Weights of a small contrastive image-text model: text encoder width 192, muon at rate 0.0078.
Rows from block 3 of the text encoder, named by matrix and row number. Rows with one number belong to one attention dimension. Each number is 128 + 24 x the weight over the matrix's rms, rounded and kept within 0 to 255. All counts start at 0. Numbers have three digits each.
# q: attention query, key and value (stacked) (text_encoder.blocks.3.attn.qkv.weight, 576x192, the q third), inputs 64-127
# k: attention query, key and value (stacked) (text_encoder.blocks.3.attn.qkv.weight, 576x192, the k third), inputs 64-127
q.56:140117139099127155122126105127116169124129172154138116124119119149115084166167120174117143086110102085106105138101123089084117128113085152116125154146144120130156124099078104133139127101120111
q.57:139164126115110152137131143131088148098098132114127155126081141101123119117125106123116129120155146132150152153127124123129094130139154097148135098141090142146100149146141136128131146192131144
q.58:159122144157131116176095149128130132123125118173129134153171120155076121105118123122135125154165124106112110119123127120124135149127137086126083140139102179110128138100099097097150115130127073
q.59:090127125143123098119116079130116140105173129148105156087134089133143118140101143134123154123140128152133111104129106130105092107103109134116122100153133163092133091126151122164157159139087137
q.60:136106122130124132126082145144132154120138097096156139146132115162120131151131171109115103145100118128126130148136147141142145116115170126083148125105153151100149124143110097141107128144149110
q.61:070119128082115131145138107138134135102117109127127141155151117137106184158112142123156110163115105141159104140116134135141156153079119108130157130132087166111129175143137102150183167112124119
q.62:133114155137103070157113116116133115170132156087127124127102137109132159102131155074121150123134104126146147130127100143128149106134080141127133102140141108140121150108111151171105145122120108
q.63:100145115128080143101125117105153131136117095081118129107117161131089113123116113138094117145117160134106108084137127085115122160082158174108152124141100084075113138115124160105121132101154158
q.64:072090142125130107108150155104157117116088104151144141136124142098163099164138138105150177125106131112120131146160110151108155157100143164156120084156161108149110122091134115131116080152110102
q.65:101084111126164155096178138167110108137132182110112145100117122129131147077145101139107152102160120101147145088126109080140109105153087132103142134136175074157108064089130164140125103131148172
q.66:122183134087144126153168128138112129064139161109083094161099117134118123079115087114073134128137096100176175182153147104142140154165147095109102183136158129169145154132124104096128160143153110
q.67:143158180121113125121131187135137124149143159138091128097126145125125124085158056126105138133127066141111133110132167115126143129145148126111141115167100169130105128086119106155151125091122130
q.68:149127134170126154110085153138147119152111094143132073139153102153109078138160158149128091119096096160115100137120104142125094117117151118130136127101096171134126141100113075179168122113169087
q.69:125115106137114104100114143131110138141129168139137158135131108148110146128118136098124136148135140179098126109107115121137151148126112125160079169107174116125097100124072149102107106150145161
q.70:116148172096120099132090145090135152121055093109136146148129132148140131145114155117092096140126152128122116168151179133153106141166134154139105143111153120145136168165104123103109135117099108
q.71:145146116151084152129164090170156135120122130096146115112145104138116128144128180111115138142145114147117142077134121113130122108126106154119132101126086110136145092136134146162131131126107123
q.72:135084141139160111183142111144128131148130127132136144128136157145126120152126145134157131131107149149131157117141096148141122150104124150136143121167094096115121178117174152130142110154132155
q.73:126114131166111092142136109134110110141144107142139149170143131114098140133132116136098114157105137154147152162135100152120151150096143138120165133105083121100113144128113167119129103104101145
q.74:125114129182165153083140108128149115131193110176146115098129134104067095128142171154120093161118149125143058136117134154169115107086129104115130092106115131099128104101144128110089137110160106
q.75:091134111091125134121095133144073160099135084152124128129136123156139144128132148148113149122105141165181099149118131101124129140097145104137172129098122120091149097090131143098156105184156129
q.76:141103147132103154133134152176115152114176086109106148127139126123088133152097117107125107142129111154133111141147134114076108137125132141149187111133104159086152110131140148150117138126135131
q.77:082151096133140108134156103085145126188120161131145125129135143110090114136095105156147108146183101120143148129141155159087139136128108122127110113107149120112151174142143096147147134112083127
q.78:149126060147098137136117098129137125093167145103126113155114149123137093138112149102128097131088147123150102122092117178110175153080137118126139107131086136119083113146144158135137166128133134
q.79:133078146137116155096141148133119137129138112132148152108126118119146144168127178148186127085172115125087131152108120128150132105136135109129126108110136106136146137163112140111116107147158157
q.80:145117155104157119147115087086114113152105134130118127134107126111133139079124119118156168140182148109132121123143117109139107097163127142155149134126150161137143147165098128103103119116139154
q.81:160104150094113118093132130100087153111128125125164110110148124116138134142082125169124126127131150112143119145116126134152107127134116092118161120132164105133114112155115146121149149169132092
q.82:080086111072134135101148204125113085119120116102124199126108143115130131158100095130193107118146137086136068100132116157101109127124138111130148118179197106134124132166105138108140120112144109
q.83:099148131092126131181100151080160135158133151175119114119141109139129137111113131139134139149118106108148166123155145138102127135169126130156124143113152111158140129170160133144115148137079131
q.84:165165152121106113108125154126142082138130095162139106141116111142159133101136094137105138158092139169116124121136156118123114157100137138116128142097113160150139135146101107167175134127110145
q.85:185124151146131106118118078110117122143093119116134096092124123099151164116171156131151135122137122125147179123112118132139129119140157142123085135138119117122168167133143106148106118151142113
q.86:134087090127126120108154122151117150125146149118120162135133154152121154122152098112159129125174143123086160148102115106123170101125101132130126107122130121135139125120123112126144096124121171
q.87:114148123113207180136132103137104133110101152119139115117109142105174162157159087119118151081121130117118157104175110097125124094146100134124100173114111105106137097115140168127112153127140142
q.88:132119117128110097140133147121100144117115141141100117104117143138106110077127093132152139129134145113100158158110169119145141141139096134129094145063115161166117099147138106130138136137113132
q.89:110164133142152134126159114068117088089092131123111123109121157120137122105111137140139110099117138137139094102107136132124133154128131123123070145119145118134114086155116146110114148095071105
q.90:147163084116096076136121120133099128140172160115131165141108122119129141174117172139113146103119095113104118130100128081105169078138105091098170133191137142145127163137160146094123119139144145
q.91:124135130151085127145147137145146117114145140124099144133131122126120110102152125127126130150084128145128133144095133120151140152174160164140089131151087124145155123104103115133108157095111098
q.92:144153159121120140128122091139157116130156116141113093114112107127141117146114169081132142129132124092137125103132157142128100102098127120136134163130102106104130115148137101121133180118142103
q.93:109183143120154153141061134116144133161114116100145096160139126114139139103157129150102107129140121115121128112137125120137114123107143114124135142129119158116100158082147111143148117111139178
q.94:134096093152156126160083111180188168151115110147143125130169136157156105164129124112117141106091163103089105120133104161134080121098101132099113115163151153107099130102168129115116096119129075
q.95:156145123158114159152096111143166165107105120091139129162143102143132136140116106129111097111143155137141119126126104140137141129156156150136147084131107164101139153107107092149109130129130117
q.96:146126144099103164098129179138172123131119118107133117115175160170153113078126129134130123119134121119166110106105165166121104096114145103147113141104107090096142114099124109126089159135127110
q.97:088141147113145105156103118117129092162152142136122112107116126130157146126102089179138103142164120100129069096135122156132104136156139117160146153184115129139127110099093081160141121166110109
q.98:151148159090084107114144141097170167136099111124126165156160115163130071155120152157124133133105127174174154109126137119112113129158123157134099160055129150072118124173190142134119137096108099
q.99:123097156136129131134097054145121121110149162121167122118144135125111131109106115125104138148133119149106106124147103077133179150141141098147103108117180112093114084144140172134143138108144110
q.100:128116147099108127137173111139151095114156071128169124149101133153109117171115132117137125146120172131092134054154093110113154114143127095131193113118147133176100160106137126111155162104137156
q.101:127167093146115169121161142090136073140107118104095154141121139109150130109134133114150103112142102119156126099124110167120102092149120096169129145117115110126115159108150106132115135142131116
q.102:118118172118095123145101101121141109117096069165124108136166125106143126108118070163097147136169113104116138110120123123169105136137118153142146087138114150138100108152155115126167104125179081
q.103:182126161139112105147112130117097095139133129154120112096114110144133134100144163105121139101118107066150113147098136146107150144084110128099141135175095154162119149092125113127119136105144134
q.104:163151109136108123113133157086120132075110131148102152120084154174151092132131156122156125108081119142142142087136135145126141114096100132141129127110110084117093167115136123109108101150087146
q.105:125147121099146152156088117162094140127114080178163125128096113121145094085098126079167110137132143142047156153150126136117162138135148155156103098201161100133138106126121151149148125110177138
q.106:090128129093147095125121132151131141159151142136071106146092130153140140173078127154112154115129124137152144112143124107148119116078152119151125098112146139096109131144138135121097122121098117
q.107:139129094072108117133176123136132112116111117161099127145132146155065099123113124143087121167108133144134169105099146092150119114144142139180105104137106096127084186133110116114139097137158144
q.108:152124086151121080112166124142087147103143130136117154128101128112106123145132116088134140096087140106127171150115107149103105127100126143136140171171153121142139138122132115128133105132147145
q.109:110152124143136148144114156096155168100125138106088157122140119095134116091142118128112102153154180091126103161145126140092120112133138128152143108134125165111121172124119102131128159111123145
q.110:133119121138101136108158120147136160103158126084090140099127143110086166129145130102136140100097130132119189154154103124113165114128142135128126179105136164168146088109127182125143120131122071
q.111:172132136134108143109127129089146137113154146127157130151124122098145089133137118142174136109094179120112069086125137135133093127117081129109117125138139127154166138120115097100108119158141128
q.112:117123125122100143137128091187121154159152151105135149114165098104143131169147131106133116165135154133140119143104127141139148165149121121098115147112118106161120117129094112129156101150146113
q.113:128133172098156129152131159168121109136164089125212095132152112139141167074149112086155108118123125159082098105128126181118093119143129117121091140131151116107142118146127143157107134138115161
q.114:098127177108147161106176132109128128171057116127156087129187145120186124103161132115148139143130117138139106122171141087114083140101119144124140125140162129134202161134134112125128160131126167
q.115:138141112090120114134103086117094116158124123151094100141121123092122103133070127098139112146140147101136145134158118146129136111164187116132147148161097148158107168126138130127142104089134180
q.116:096101122140125152094108107146091120128132169136130140113157132102133123137175122167170137141131110130116135145132169106118096157146134128110113115123136107150143141144123129096130136157119149
q.117:111132107142153137126099163097083126109099108094141105105081130135142150144137175111121162096130116126118100132091114144164155113088115188139137098131134131101155111113147123129125075145118137
q.118:117155101170117136144079164066114112119132162147140123152135141114164138083178140161121112169097116098136154185159141176111111128113101084084094134138127151125139118122102114136133134114080156
q.119:103148101161127113156130158090088103132103111129136112120171133135138176159155134120108101129123088148146123169124109109134108146144116176087142131144103088100103076147110138146118088161152097
q.120:116101097124162133146144157126115149122116140101124148123106116107116138071128140148100134122116142141135133144098181139119114118153147141149107090086133134123150140136153107134132136122121156
q.121:133136098123202129164126123126169138092118144144121172192070114127102126130135160095122146078114112119088149128128155137132174127095101142159174142131133163122105112107118142111085138101113116
q.122:144095150163166147095166121152137139115114154066098102129141163137081137162111101092158118101185117111158103162147104062131150162142135118091104149097132174131147095183179155175148198105182109
q.123:111105131151092101147124107146148118128126146101114147126182105131104169184142134116076125135144143183130124144122130064156133117100165138098146129107104116114152112161120191124154132102107109
q.124:102131149131126149130153105191104152169096140125128094120098090136095162151116098149106166157153143151148175150144122091140183150138127136126094180092141109138095104147113124163152120152059143
q.125:129132152209167106118123158136169202165143163176112131126133146175139120151105166159161155103123098120133100146086146124159133134103101111114168082080105152103134142128124121076109138122164147
q.126:159115083139187092086141121133166061145182095099167142120093127125119123139137087164115121133152103147135103128109127152116104090165111087096107125172112119138155145090117133123111106177122104
q.127:159106125113087129109057110132137163099172172151150132103106124126120123148115142161081101128135132111118144107132105150123137160140134120097156104136118135124110101126090134122116150106094104
q.128:136120152153132102100122126093139115141132076114131129141128148125101167210122128083122099102108116162154078078125137099121128143147119125189139150129112146145088141164111078133090122092133131
q.129:127144096138115164122128076116123110114137127103104139100093136102158150146131129096157129104107120121151099144208096096135099152109132090129160111155115096097162124084130159138075147164144134
q.130:123102119098142186121141110119142111125166066121101133111101104195141154158089143134120143149136113151147122115145122158166111140114112158120153092117124147112135134117123108114114096176139107
q.131:138116158092151145124134104147148145149139141093114116160181135100128179138126137104108140144140131146142119137144141149103103132158129160152090123155145111147106111129119126087129125124095151
q.132:175149121150107099100133135133157123119121105162138162085116165161115089095108131143107105144125098083100178104113085101165096194108139085134101164152087143158188150136096111153148113123194131
q.133:134109104140109145088085105116111089142109081092184101099097102180148109124147103160110155110123139116103152114163155150094142126100115137111119122099155121123124139125136155098118138096138143
q.134:107160121137146143156125130161145160109111123096156114123127127147107141154136132139138073124106117103152155145088106126155117126118155122139133134128112155075138151146120082170125108101137132
q.135:132101123190130141150089079104145130144160149179093106144134085162117165102128113150115117135127154130115127166100097139139101092089144109103099148153149113154165075120141113148109112164115110
q.136:160187166131135093126144179125140150132152154148127142139097146155134149148144118097114106129151119108132094139136141157108098129118150142119156134135164144132097116119132102151093139146128144
q.137:122162152141194117123096117124084106148131113138130139157086100139119107148130070081122158090109138148149089111149128116138105131099198134135111124102175101149081183154100152128100130156132126
q.138:079103125128122153141139131092145147149125115128164069105134160110144100094092125172122135135177155176100140134126103132150128058097095124126205101166080140080187161127119123162122112155136114
q.139:148102135101107117174156136170098122119147115100111102139146089145188156126137129110083175142130126106132135107119151164114166148171122181126096141138140138130096115120141123094104128164099146
q.140:107102142145095155120101170106154116117093153141136121160115130148074086164120156118148101154146121103099111166138113131173146116130113126131117128123103107131140105145102135130147162128086160
q.141:135087107130117154082117145175130146137120101118116154129111141125087113140151128095146137140118111135163140137087125145114147120110147083091102153111113112123126117128146144143108153136137134
q.142:086138164109149107116127134139101148089129178143121126128131139101147134097107133113146135142116139075106158113116138115146156083146134111183123140140166115129129136130129182110210162124118105
q.143:105123141107124136132143124154095200116099164087151114117122148101157149102129150118147073113137142091150144099123111125118091089144143112111163090107149141108129122133140116110123111122152130
q.144:168170122133169108122140138169107169126107150104113073124168161089124195097107123161144138149109161155123142121144137122109115119145100163126131102131104109103125134118127126099129113062108095
q.145:119144092114115167179144153125135106151120133104109167112123086176163093151118130139124127124091099194152100151136116099118144163181114148155116096099162115144122140127118155144106162136119135
q.146:117146113114127104153121117120109116118124128157169129150124069111104132138138107081129125134169143164110160143157101121083149131116125112160118119137143097154098118135177184119160131136115137
q.147:125080109125144102134134186121143126142109114151105116128114126102153125105179120149103178112119148110111137100132133111134128174118109059088110143139136105116142078110127147127139153130102123
q.148:121140164134122158125158137112115162114131148094128152143129151105120126124124141128108116122122137136118114097140136100130110099132119136124143111101163151135135130148135104106153127125136131
q.149:153170114147117138091124126097169149083079125082145153119125142129133151157164152150117103162105090131146147128101129112111112186137133133155137131109151150126140121141090153146133125103109133
q.150:136123117128170130123121118142119101175148110146101136135117109159129102110112138137182145130111100140162079156145150132139120129125111152122129132100080132100119105090070157136124127122106109
q.151:137156116117107141161121106098101109081124124114111159124103127146134105121122119157139136103133136114132135129139134142164110092143159103149114166125112150135131131114135126092122139113162146
q.152:130107124151135154141138113116116107158146167193121127109106143120121074132110147137126138128099095165125088131121115127091162092147149091125147137117089106149126143116149144147123136102118133
q.153:128155133119112058086142131143118142122110117109112116204186137078159127107105095155149160134163141121134163171090162140118147148155119159119128116109113128122115126154150135131134115110131112
k.56:131135123108138139121148123144135085127103144146120139078138131137132132107104110124114125165138156204131169123169115164108123136149146110104126128091132081145089121128167138114161161172107114
k.57:116118098141109107101158120153143140115130110127132126135129119136104139131144152144127158152164126144086109143096127123116141119145136118125137163146152141138148096143132125122123139096133114
k.58:158120140122120106105177095139108118119153093114151106107109126112140154112154144140149143106149111147147163093126158177119143141220090099082157125183152073143138100108128142102109108156095136
k.59:122153137122121136125144154128133103091096095119158172121119146113151133105167080075136121134137171072125145123170151148139160087124129138127088166141107093120134158131103130166092160141157111
k.60:126146140100162132171117116127117132159137157155109132148129136107122125125115100108147094058113132124108108111137122118155106145104114149126094114138125115115138142143083126159112109133135140
k.61:154121140168098068125100099143090124155138084106126139124116110144137141133113151177103110126119133071118194130113087143131104129173087123146119129174125078124122126092079158122132107153149133
k.62:109159122117121179109121091108145131111118120148138128126141127147126117165135148155152130156119137135147114148082137140129128140121125113147111150109135163128137147148117125103127166155178124
k.63:140150152129134150126161159165054141116134135137119139124125092099182110171142091082144142134143140133188124100139126107141139075092126115146131147120120145125115086140126158122140130122106135
k.64:128101123107122142162118159089149116168123123129146116111122115135138117166102105135103106137111153127118161120115115144171074148111150151104134157113114116104147161150120118111159115124147151
k.65:129150150146133090158140127071166086128143103168115146160143142144118093139117151132105098141093095144104143176156143143101138132109159102127135117107107187124160173184115105127076124119128109
k.66:131128107181121118128125124143148114098166142150101147115156088133162134152096165126144123096158090154151084114093103119122150071177147101116148107149131095134090110175124186101122114136111099
k.67:160153098183173110142150130116136113127120147117131137173083129125133157126120166146136137132167149098109155129120119097102114088099141146127136171127145120139105121104121153129111120142125135
k.68:064109120109113103113151089132107125130148138108087149093114135116095147102137112088134140151150137132111142118165121126112139126148103139129129123171178143099123141148123164106133156106131190
k.69:145115141111141140103096125119127107163151134129150066120130158098104151152147115119130133151080130121137142119132134146097106118097133132084112105132116137131155145148138121098138161121122181
k.70:157110162090137112115147088166126139163149140102151143122105090139128146136155136135144122129127112113138158103118089156121145110103102090118151069113099101122130144094173125109145084128093166
k.71:117135134099172119140116119088154143172138088109146120172129151152141077128165126156123092120082147112157109161180094138121183142108167182111136098122150151099140148102157162123131113135148152
k.72:078153118091132120093100145110161168170080094117121115144095154122105151158137092156127124118110091077125106141091141148145156121146144122111123155104123176137140103124102137144129111093120114
k.73:082146103107124124093101101110144106183109156155102130104139142077135143110158125132150186148115100121132134095110148111125148092122134128150105129106092127101139104120075140123133172147163182
k.74:155066129100139098131101146143090141090112131094112100167120172106159155123125102150147149098155116071148165126116133146103130181204167086151118138143145113174139099092125142112141148151109139
k.75:087123070113119154145147122101108126108122123099170134109096164109112088157143162151153131140159148110109164118136169103145099124106111128147149158128105131129116104183121133111113118092102097
k.76:125129100146135091125151118113097119162110138124141096113150101115102141114128126173126091131109123087126099115139122162156118122137120124161119129138168107140089118131112091124150108146139132
k.77:193132130152141146128125141148132152162093101127091115148114134166116099144147122097134120119113153151129086142147117105131131128120117129136108121115078084076131147072088114131125143158128155
k.78:104128147120135104137149144090115136084119124125158101102131123114171123102126123141117150091171186161102099141139137169134179087176117117122107128131156124155144088132124134137149151110134072
k.79:071143191085135161133116130161143159149136137126132127112162105118107141125113105135072142137111106155127138139146132142157121133113112142128124153163133092147124151125176099140104157135117159
k.80:129132117140099107104150116139115136135162161136156148104145110109136110137130130111151119135142117140161101121114092116128109133115120117096122160140149125134088102096160133126162160131118085
k.81:125124106114095101146116123119168090152110134153111152127147115157084090164116125148141077140100152115105123114121107142116148130174102126131151148138143106137163094121126166082103130115099118
k.82:154119169146154128137104140133118118087142153145123133157171089153152090127058147149088101114166114112110158182126113123151087094132159134135115153153065137141137088125166069096131128181127085
k.83:120142133141097165113118109156128139159128120113139122098096158135091093110119108073130109113093111151090126117123126102136122149075121172127132106133117145118150184127093119132142093145160165
k.84:096130114153139160151166100126129146114090141097146153146157114113130134123120170153145121118169113111149153096128131132101123105126109159117140138121110132086096098138116147152127119074128133
k.85:123143106145076166144109127145134136126117147157109157132119126135129111105116102151140153129120143158118131130121156119125148116113072154144108112133170183119105122106132122142144110082158153
k.86:157136188147144140135106141131115106105123116103109156143164097120149125113095158117078118144114082139109130109128153130123084147157107092106112130114135120158144109153153150149105115154127080
k.87:117162145155113115170135154119148129101130131125136131137108119146153145119135114121132155138095105134135124124115138122156169145092125150149137090129137165116142154123138056120136116134145104
k.88:158121129129165171156118123131125143108148129121139133119136126132144170148103146104097137163141155104156090114121157108118114140165125097131144134154142098105137154120114167134118106090109078
k.89:158113138085153137105114129129169147049123111135108094135149133136174166156137107083134141128133176125175113160082110139138117148102123112129142156110121091065110107065135108138125165131123087
k.90:142089102140122113099116135159073087128131103129135104125141153162112142105158113096144168177113132172123135153152131147124101141125149119156105134109133153156115134109121143146094126130144120
k.91:146118100172118164130124130132120158148128126152158111153113102118120131135087144109094161121172125123177109111132096129140160147135142097120120106123105134173132159163146154146133102118140142
k.92:104117103098107133148124143163114144083129132144136151109127129120182134114154123117140098091133121109143120134130102112119132163157140127157136091155127154118135164113158138132148140160172127
k.93:163135167141108153108189119153105112118096136166103130097106139145123100129142106118176164085107167170118139141155156099096138163090093159148107130114130117139101105141077103179119150126129114
k.94:139142107089128120078123166113112148105141091122143134130115154126082167089158134125120093120146110159125131113105183101138107153141126136110172113087118142142149154181085085151117145145101153
k.95:152154159161115099128148135152119110115176147123102139128106139124112130096145145150146133151137132140084139124134124123137114097110163130112125147118144094161129111129179112153133100144103118
k.96:076147161158103118115134108093120155141144134126096147124122141118105133143140189137149091103124175118129119155118115148186151126128123173098157101119110103131116089092143150089124122134131191
k.97:149113097130134138137139171118118133125144120135129124128137126136112122123193133087166137110099123134116172134134141072098147166103101111106130102119147144125144166118103119092082146151147113
k.98:106101137137113124147112113127091164161140103141101128107146113106116105098109119159135142130153133127094129128146121078161119169134159147109125190152118183135157112122161126089161101168141162
k.99:142174106130126112167114134129131158112049115130113150122154107127128136117147100113173141133081100124092126112065168137118109110149147125132133139106113168079156154124129119150159082133120141
k.100:137112153172129143096098174141139096152074148064155104121107190144117113083134175133101104080147122137148124168124133150156096110145195166132085156129091142148140122151057117115129101090111142
k.101:108097120119143150094123097131125191104152136141131117128106122157162134154120132119105180102132124143141113126133125124116122165140141137113122150167151150099090139127134101124094122105123150
k.102:151159114143118142171123164115160093122165135094115135103131150111111144128174183128141144099082117173121078107133116115111138151119145154147128135098139116105143115114140139146150133141072091
k.103:106137114142117102092152137147123138116123107085131138119132164130130116159140067149143130173094142109126134117137105146145094111147112114156138099130153102138122092118141141140139157119122127
k.104:138091131095150131076089097120126121141166106138165160099115162139120131098110132127130129145100153102177148135105138182143135107128115121148103156119130133143133098090102142139070137094185120
k.105:178142094167112161113131108113149076169153148129132155125150132139115097160098142117129107112129116135194116091078106147143140092170062115112128108106104143086112140135133139129114144109152152
k.106:154106105127093129079135137134133116097105144104143171120126119142095165114144095143151110116120139120119105099122133153154180129138091128146165125102179102180182112185130101175191157130126099
k.107:135122121139091177061109128133167131178125140106143151157152121080136136133140109114128097119148131154122120150131120155138132140125172109120114148117119142117155060139150100103101135122127108
k.108:115126141124138099085113117142103116140167134143117098150110122149119161118107150127106125168160134118134121126131114183118116114140149092145156131070128091160093131143156115143083099149084096
k.109:112126125125139123173146092141143111140130123140100115144152143136131150112135147125101131127149114185105137153118125110119116155143130137106103134123095144114115128120107131112103136163146101
k.110:157122080151139136168073102078070115097126146106118101184114105120137118157101148165165133165172106102133137102092160133169093103162129113162139125129104126124102174129161086156147122114127119
k.111:126104152132209126072145135135127155145134142124156167111097144137138165143086139149101128125135096142153170185139108110123096136097127141102128093137114103131126126088117171135106141160079120
k.112:156151138129169117106152189134101136121093140114128148173160104156142124136117105145122107096157138104111093138133128134076128127077153090148087114164150110137135158124137195091137139166089140
k.113:122116142137134127120135126083116151131098138155100128107162122177144067121103103126104149105125131104151130126135071093117155098088103116176132128164103153140141189103138161128166134154095124
k.114:149151161139118120161093090114147111157111127144135130099134106106110115173128169157114100138124167145139182130157086092163133096106127144122164130155087124124111136084126071120106105094131143
k.115:120150128138132106127194172114116137127102161118152134143102157132124108129183146146126136118074128132107122102131155131132170127140096135140107163112104121147157143114068100142146110114112134
k.116:104108118144114116135156135101159138153123115137114086171118136126148161139105145112098128130120140123120096107121126138147165120103140122137114115132126110132111107108130145148139154138142163
k.117:151124146093095136130118131131126127126147137164127149113122119139118112083134078125105136160123101097175166142169106158082135129135077092109138093126151155160125105146095139148128118118132131
k.118:159148145122116085194176095144115122153151099160105094143129110147145143141117126081092142118128105154134092127142128094102121095169126148111135139115159085099102136110126152106133184127187110
k.119:149148127097127159147131125147157150050143141117151159111109098163129122094125102126134140141141114110134067100133129159101125141148096122115095113126150104157109139098173161097123156148176115
k.120:110108127124126151110126135137137108120121145139110140188091091148145154152084128096106126145154081151132173152128157082117160118106153133122151124122138161110128081122121161127124117093170100
k.121:107110129110127121111132105120122076167125087152109152121123138099144127122088088144121088167133148158146177128131117123122092135131147119145136121119119160090122125182145128133129114132113128
k.122:071145143134098136229120111145132103089110132120143062101139109069137138130138115144125156124114131143102153104186175135103054142133154151178164128153094109155143159174151053134177105125093152
k.123:117088148122151091179136146140143097073131121133148128109109081045152135150128115101176143122146091138088101156122175132154101137104161117132133124128163138140091141154122111122119141159148113
k.124:142144139091143148125087122122102136155102117117137100105128139156106054107104139129159108123142170084112107108112149142133159129122121068110134147128120157115146149136167139113103103110169161
k.125:087154134143125123126134119168134122158166075134195094101131171106091148117155113115125136158119135078106173158163150105086096183150116154089137139151120113096147105173121112159148152116108126
k.126:140152147067141105092120152166135178069151168135088104129149126115161111125168133137103132117135167101145121134131086110123131138098086179103108100142154071140108131136086107134131125087132100
k.127:115130087113142147163142127137132141118128113154114130136131113148147147142150129122157128118136135151096115087104131120141171089114134125115112134147171139139131139132121168154131102137120121
k.128:124134115127099150112109114154172129121155170141142084133124144168146134078091179184188137093132145101120109158102097151132099123125132103127109093168123142125129106082129130106149129165149154
k.129:100154118099152157122140176138154138125119103136147126183133114127086094105121110095112183096107141112087110087108128126141097074136100118154124138110151116121139117084155145149130139082120117
k.130:118131123155097105136140156097062147144124164141115167103124140136142114132163169136125104087107115140111146092086081105118102141131142136109108156160129122183135137103131154156096121152106138
k.131:137139105136089150157136141124147157145153109164112143126118093150125103135112116119105108147103109149130113092084157088124148112131154148110141135123096141140120139124168119132170105120126142
k.132:125101104124127151142159108119100100127125121113088118131110113150146121175139191129172135131147170163137108113093082146133119118117108124145149121080106114130111135107156099108154113115103166
k.133:115136151161177090153082177124139141142103143144098138129125132144110163066099135121170145115135135133154114087131116145149120169100135140130094135152134127122121131127128146155114123130125127
k.134:133134113104143045116129103120128127139103144130118114106126154117160161153139115140167149161178144143109141135124137117115156109150150121160104112109139104170070086114129154062143119142113119
k.135:115114128080152153104125119136151132108144124152136127099128120119169112099155133126118181113136110110114149132131148119151104178125097129145138090074083147109121134104114135143117171099146141
k.136:109090064115135127129151085169176103133119123101162136134164119124107129109085099106113104130136136175108151138107138084119151134143141101111124132127110095150105138135125120150102121114141112
k.137:118154096125094123059183141129159088161121103110147134159136131100073090120131166184111105135116128156106113145119117169122133095146105098125093142134135114098117118116090085109170108112144122
k.138:125149131142169101145143170106130096162113152075101163133153132115122110123149126098123109102091146101103108116179095160093085164125112118133122140106133116121192158130097116142136160135142128
k.139:152141114094130107174066092168122154096129153154196117130119119105118136122103114127163077157112092122133167133124105095111162143117146109130113122124111145119123103165165099127084123133175132
k.140:152129184115135118161152153146112122167145156081102152146165150153160099135085112092113145122101167137155129143110120139112118129113120110124125106116095140091129124132135170113126123075156132
k.141:141166124166123096153130103110134153105089119132153126165142161135123142141140120146146109132124090156103106141128153128127153138175109097093159116152155162111142147132119123132126127109112096
k.142:164146122151111141116147112097121120126124110119123101087132125100105128169208083090103133174100122133109166145166173147139158140149110156096172097122155141114177116152116112092142088134122113
k.143:153150116114098110140138126158188161088132127129165105149088153117132149106128046132063119100129101126046141139168154131144128176131161139173175142134146118125121133156092091168126141108120129
k.144:148117128112138137128129100155124107155152141147143153102103064138098098131142132077090152132120140075111156106146125103110116118091155166141118136077127093152122126134118182165144146130136157
k.145:137084124149141091122093176099091151136116139180133133153144120130083107108078155157101148128162124131131125142121126160093103113132152121088110126161097127093155172151122150136107118154158115
k.146:140102154118138166119094162157136133164139107086110145172161155145132170127099069192072092125106126154144123098154153175164111164133145157113120134159120144126101152130079081096154117148130134
k.147:126166179112118169126096092094089110151161118126157185134131150114098135123104124114115094123133099109139137160110135157129125135139126129117159086144175124103124190122118126155102135090146129
k.148:129079136159123144159123113136141134122113137114127079152136119116094146142149140138149087134155131143113143128148167108121144159145145174167125160145133141145128090148085101140171142148133139
k.149:105117131097095137144143100104123145133107141146120105114158128111114140117145168133152169090172150126158120108106133122139135123138099113118129137145127095149124110147137174085150125175146123
k.150:117110143164122127118159110096119110119107137135115141145115170119106139132159144092113129183121115159149165123102095101092136119111139080127143129165156130171073163133153116154123125137112096
k.151:109101164121123171094147151123143132112111147119126158126122132129162176130135134138167117089139124088138108160101126159137104085085114149133159147091175111145119114086133116113105122150058101
k.152:113109118124126148102141135163131082138103111129099158151117141133139121113130144164127129122130128113158118104152113122147115128149108163149088136139109166108166074160115114147096165129124129
k.153:132167130119121121141110110160107118122140136146119110100111095090093147135152105121123149190120150107165102112152127111152162116126159120087112151109122133103134158118172152085121129147142118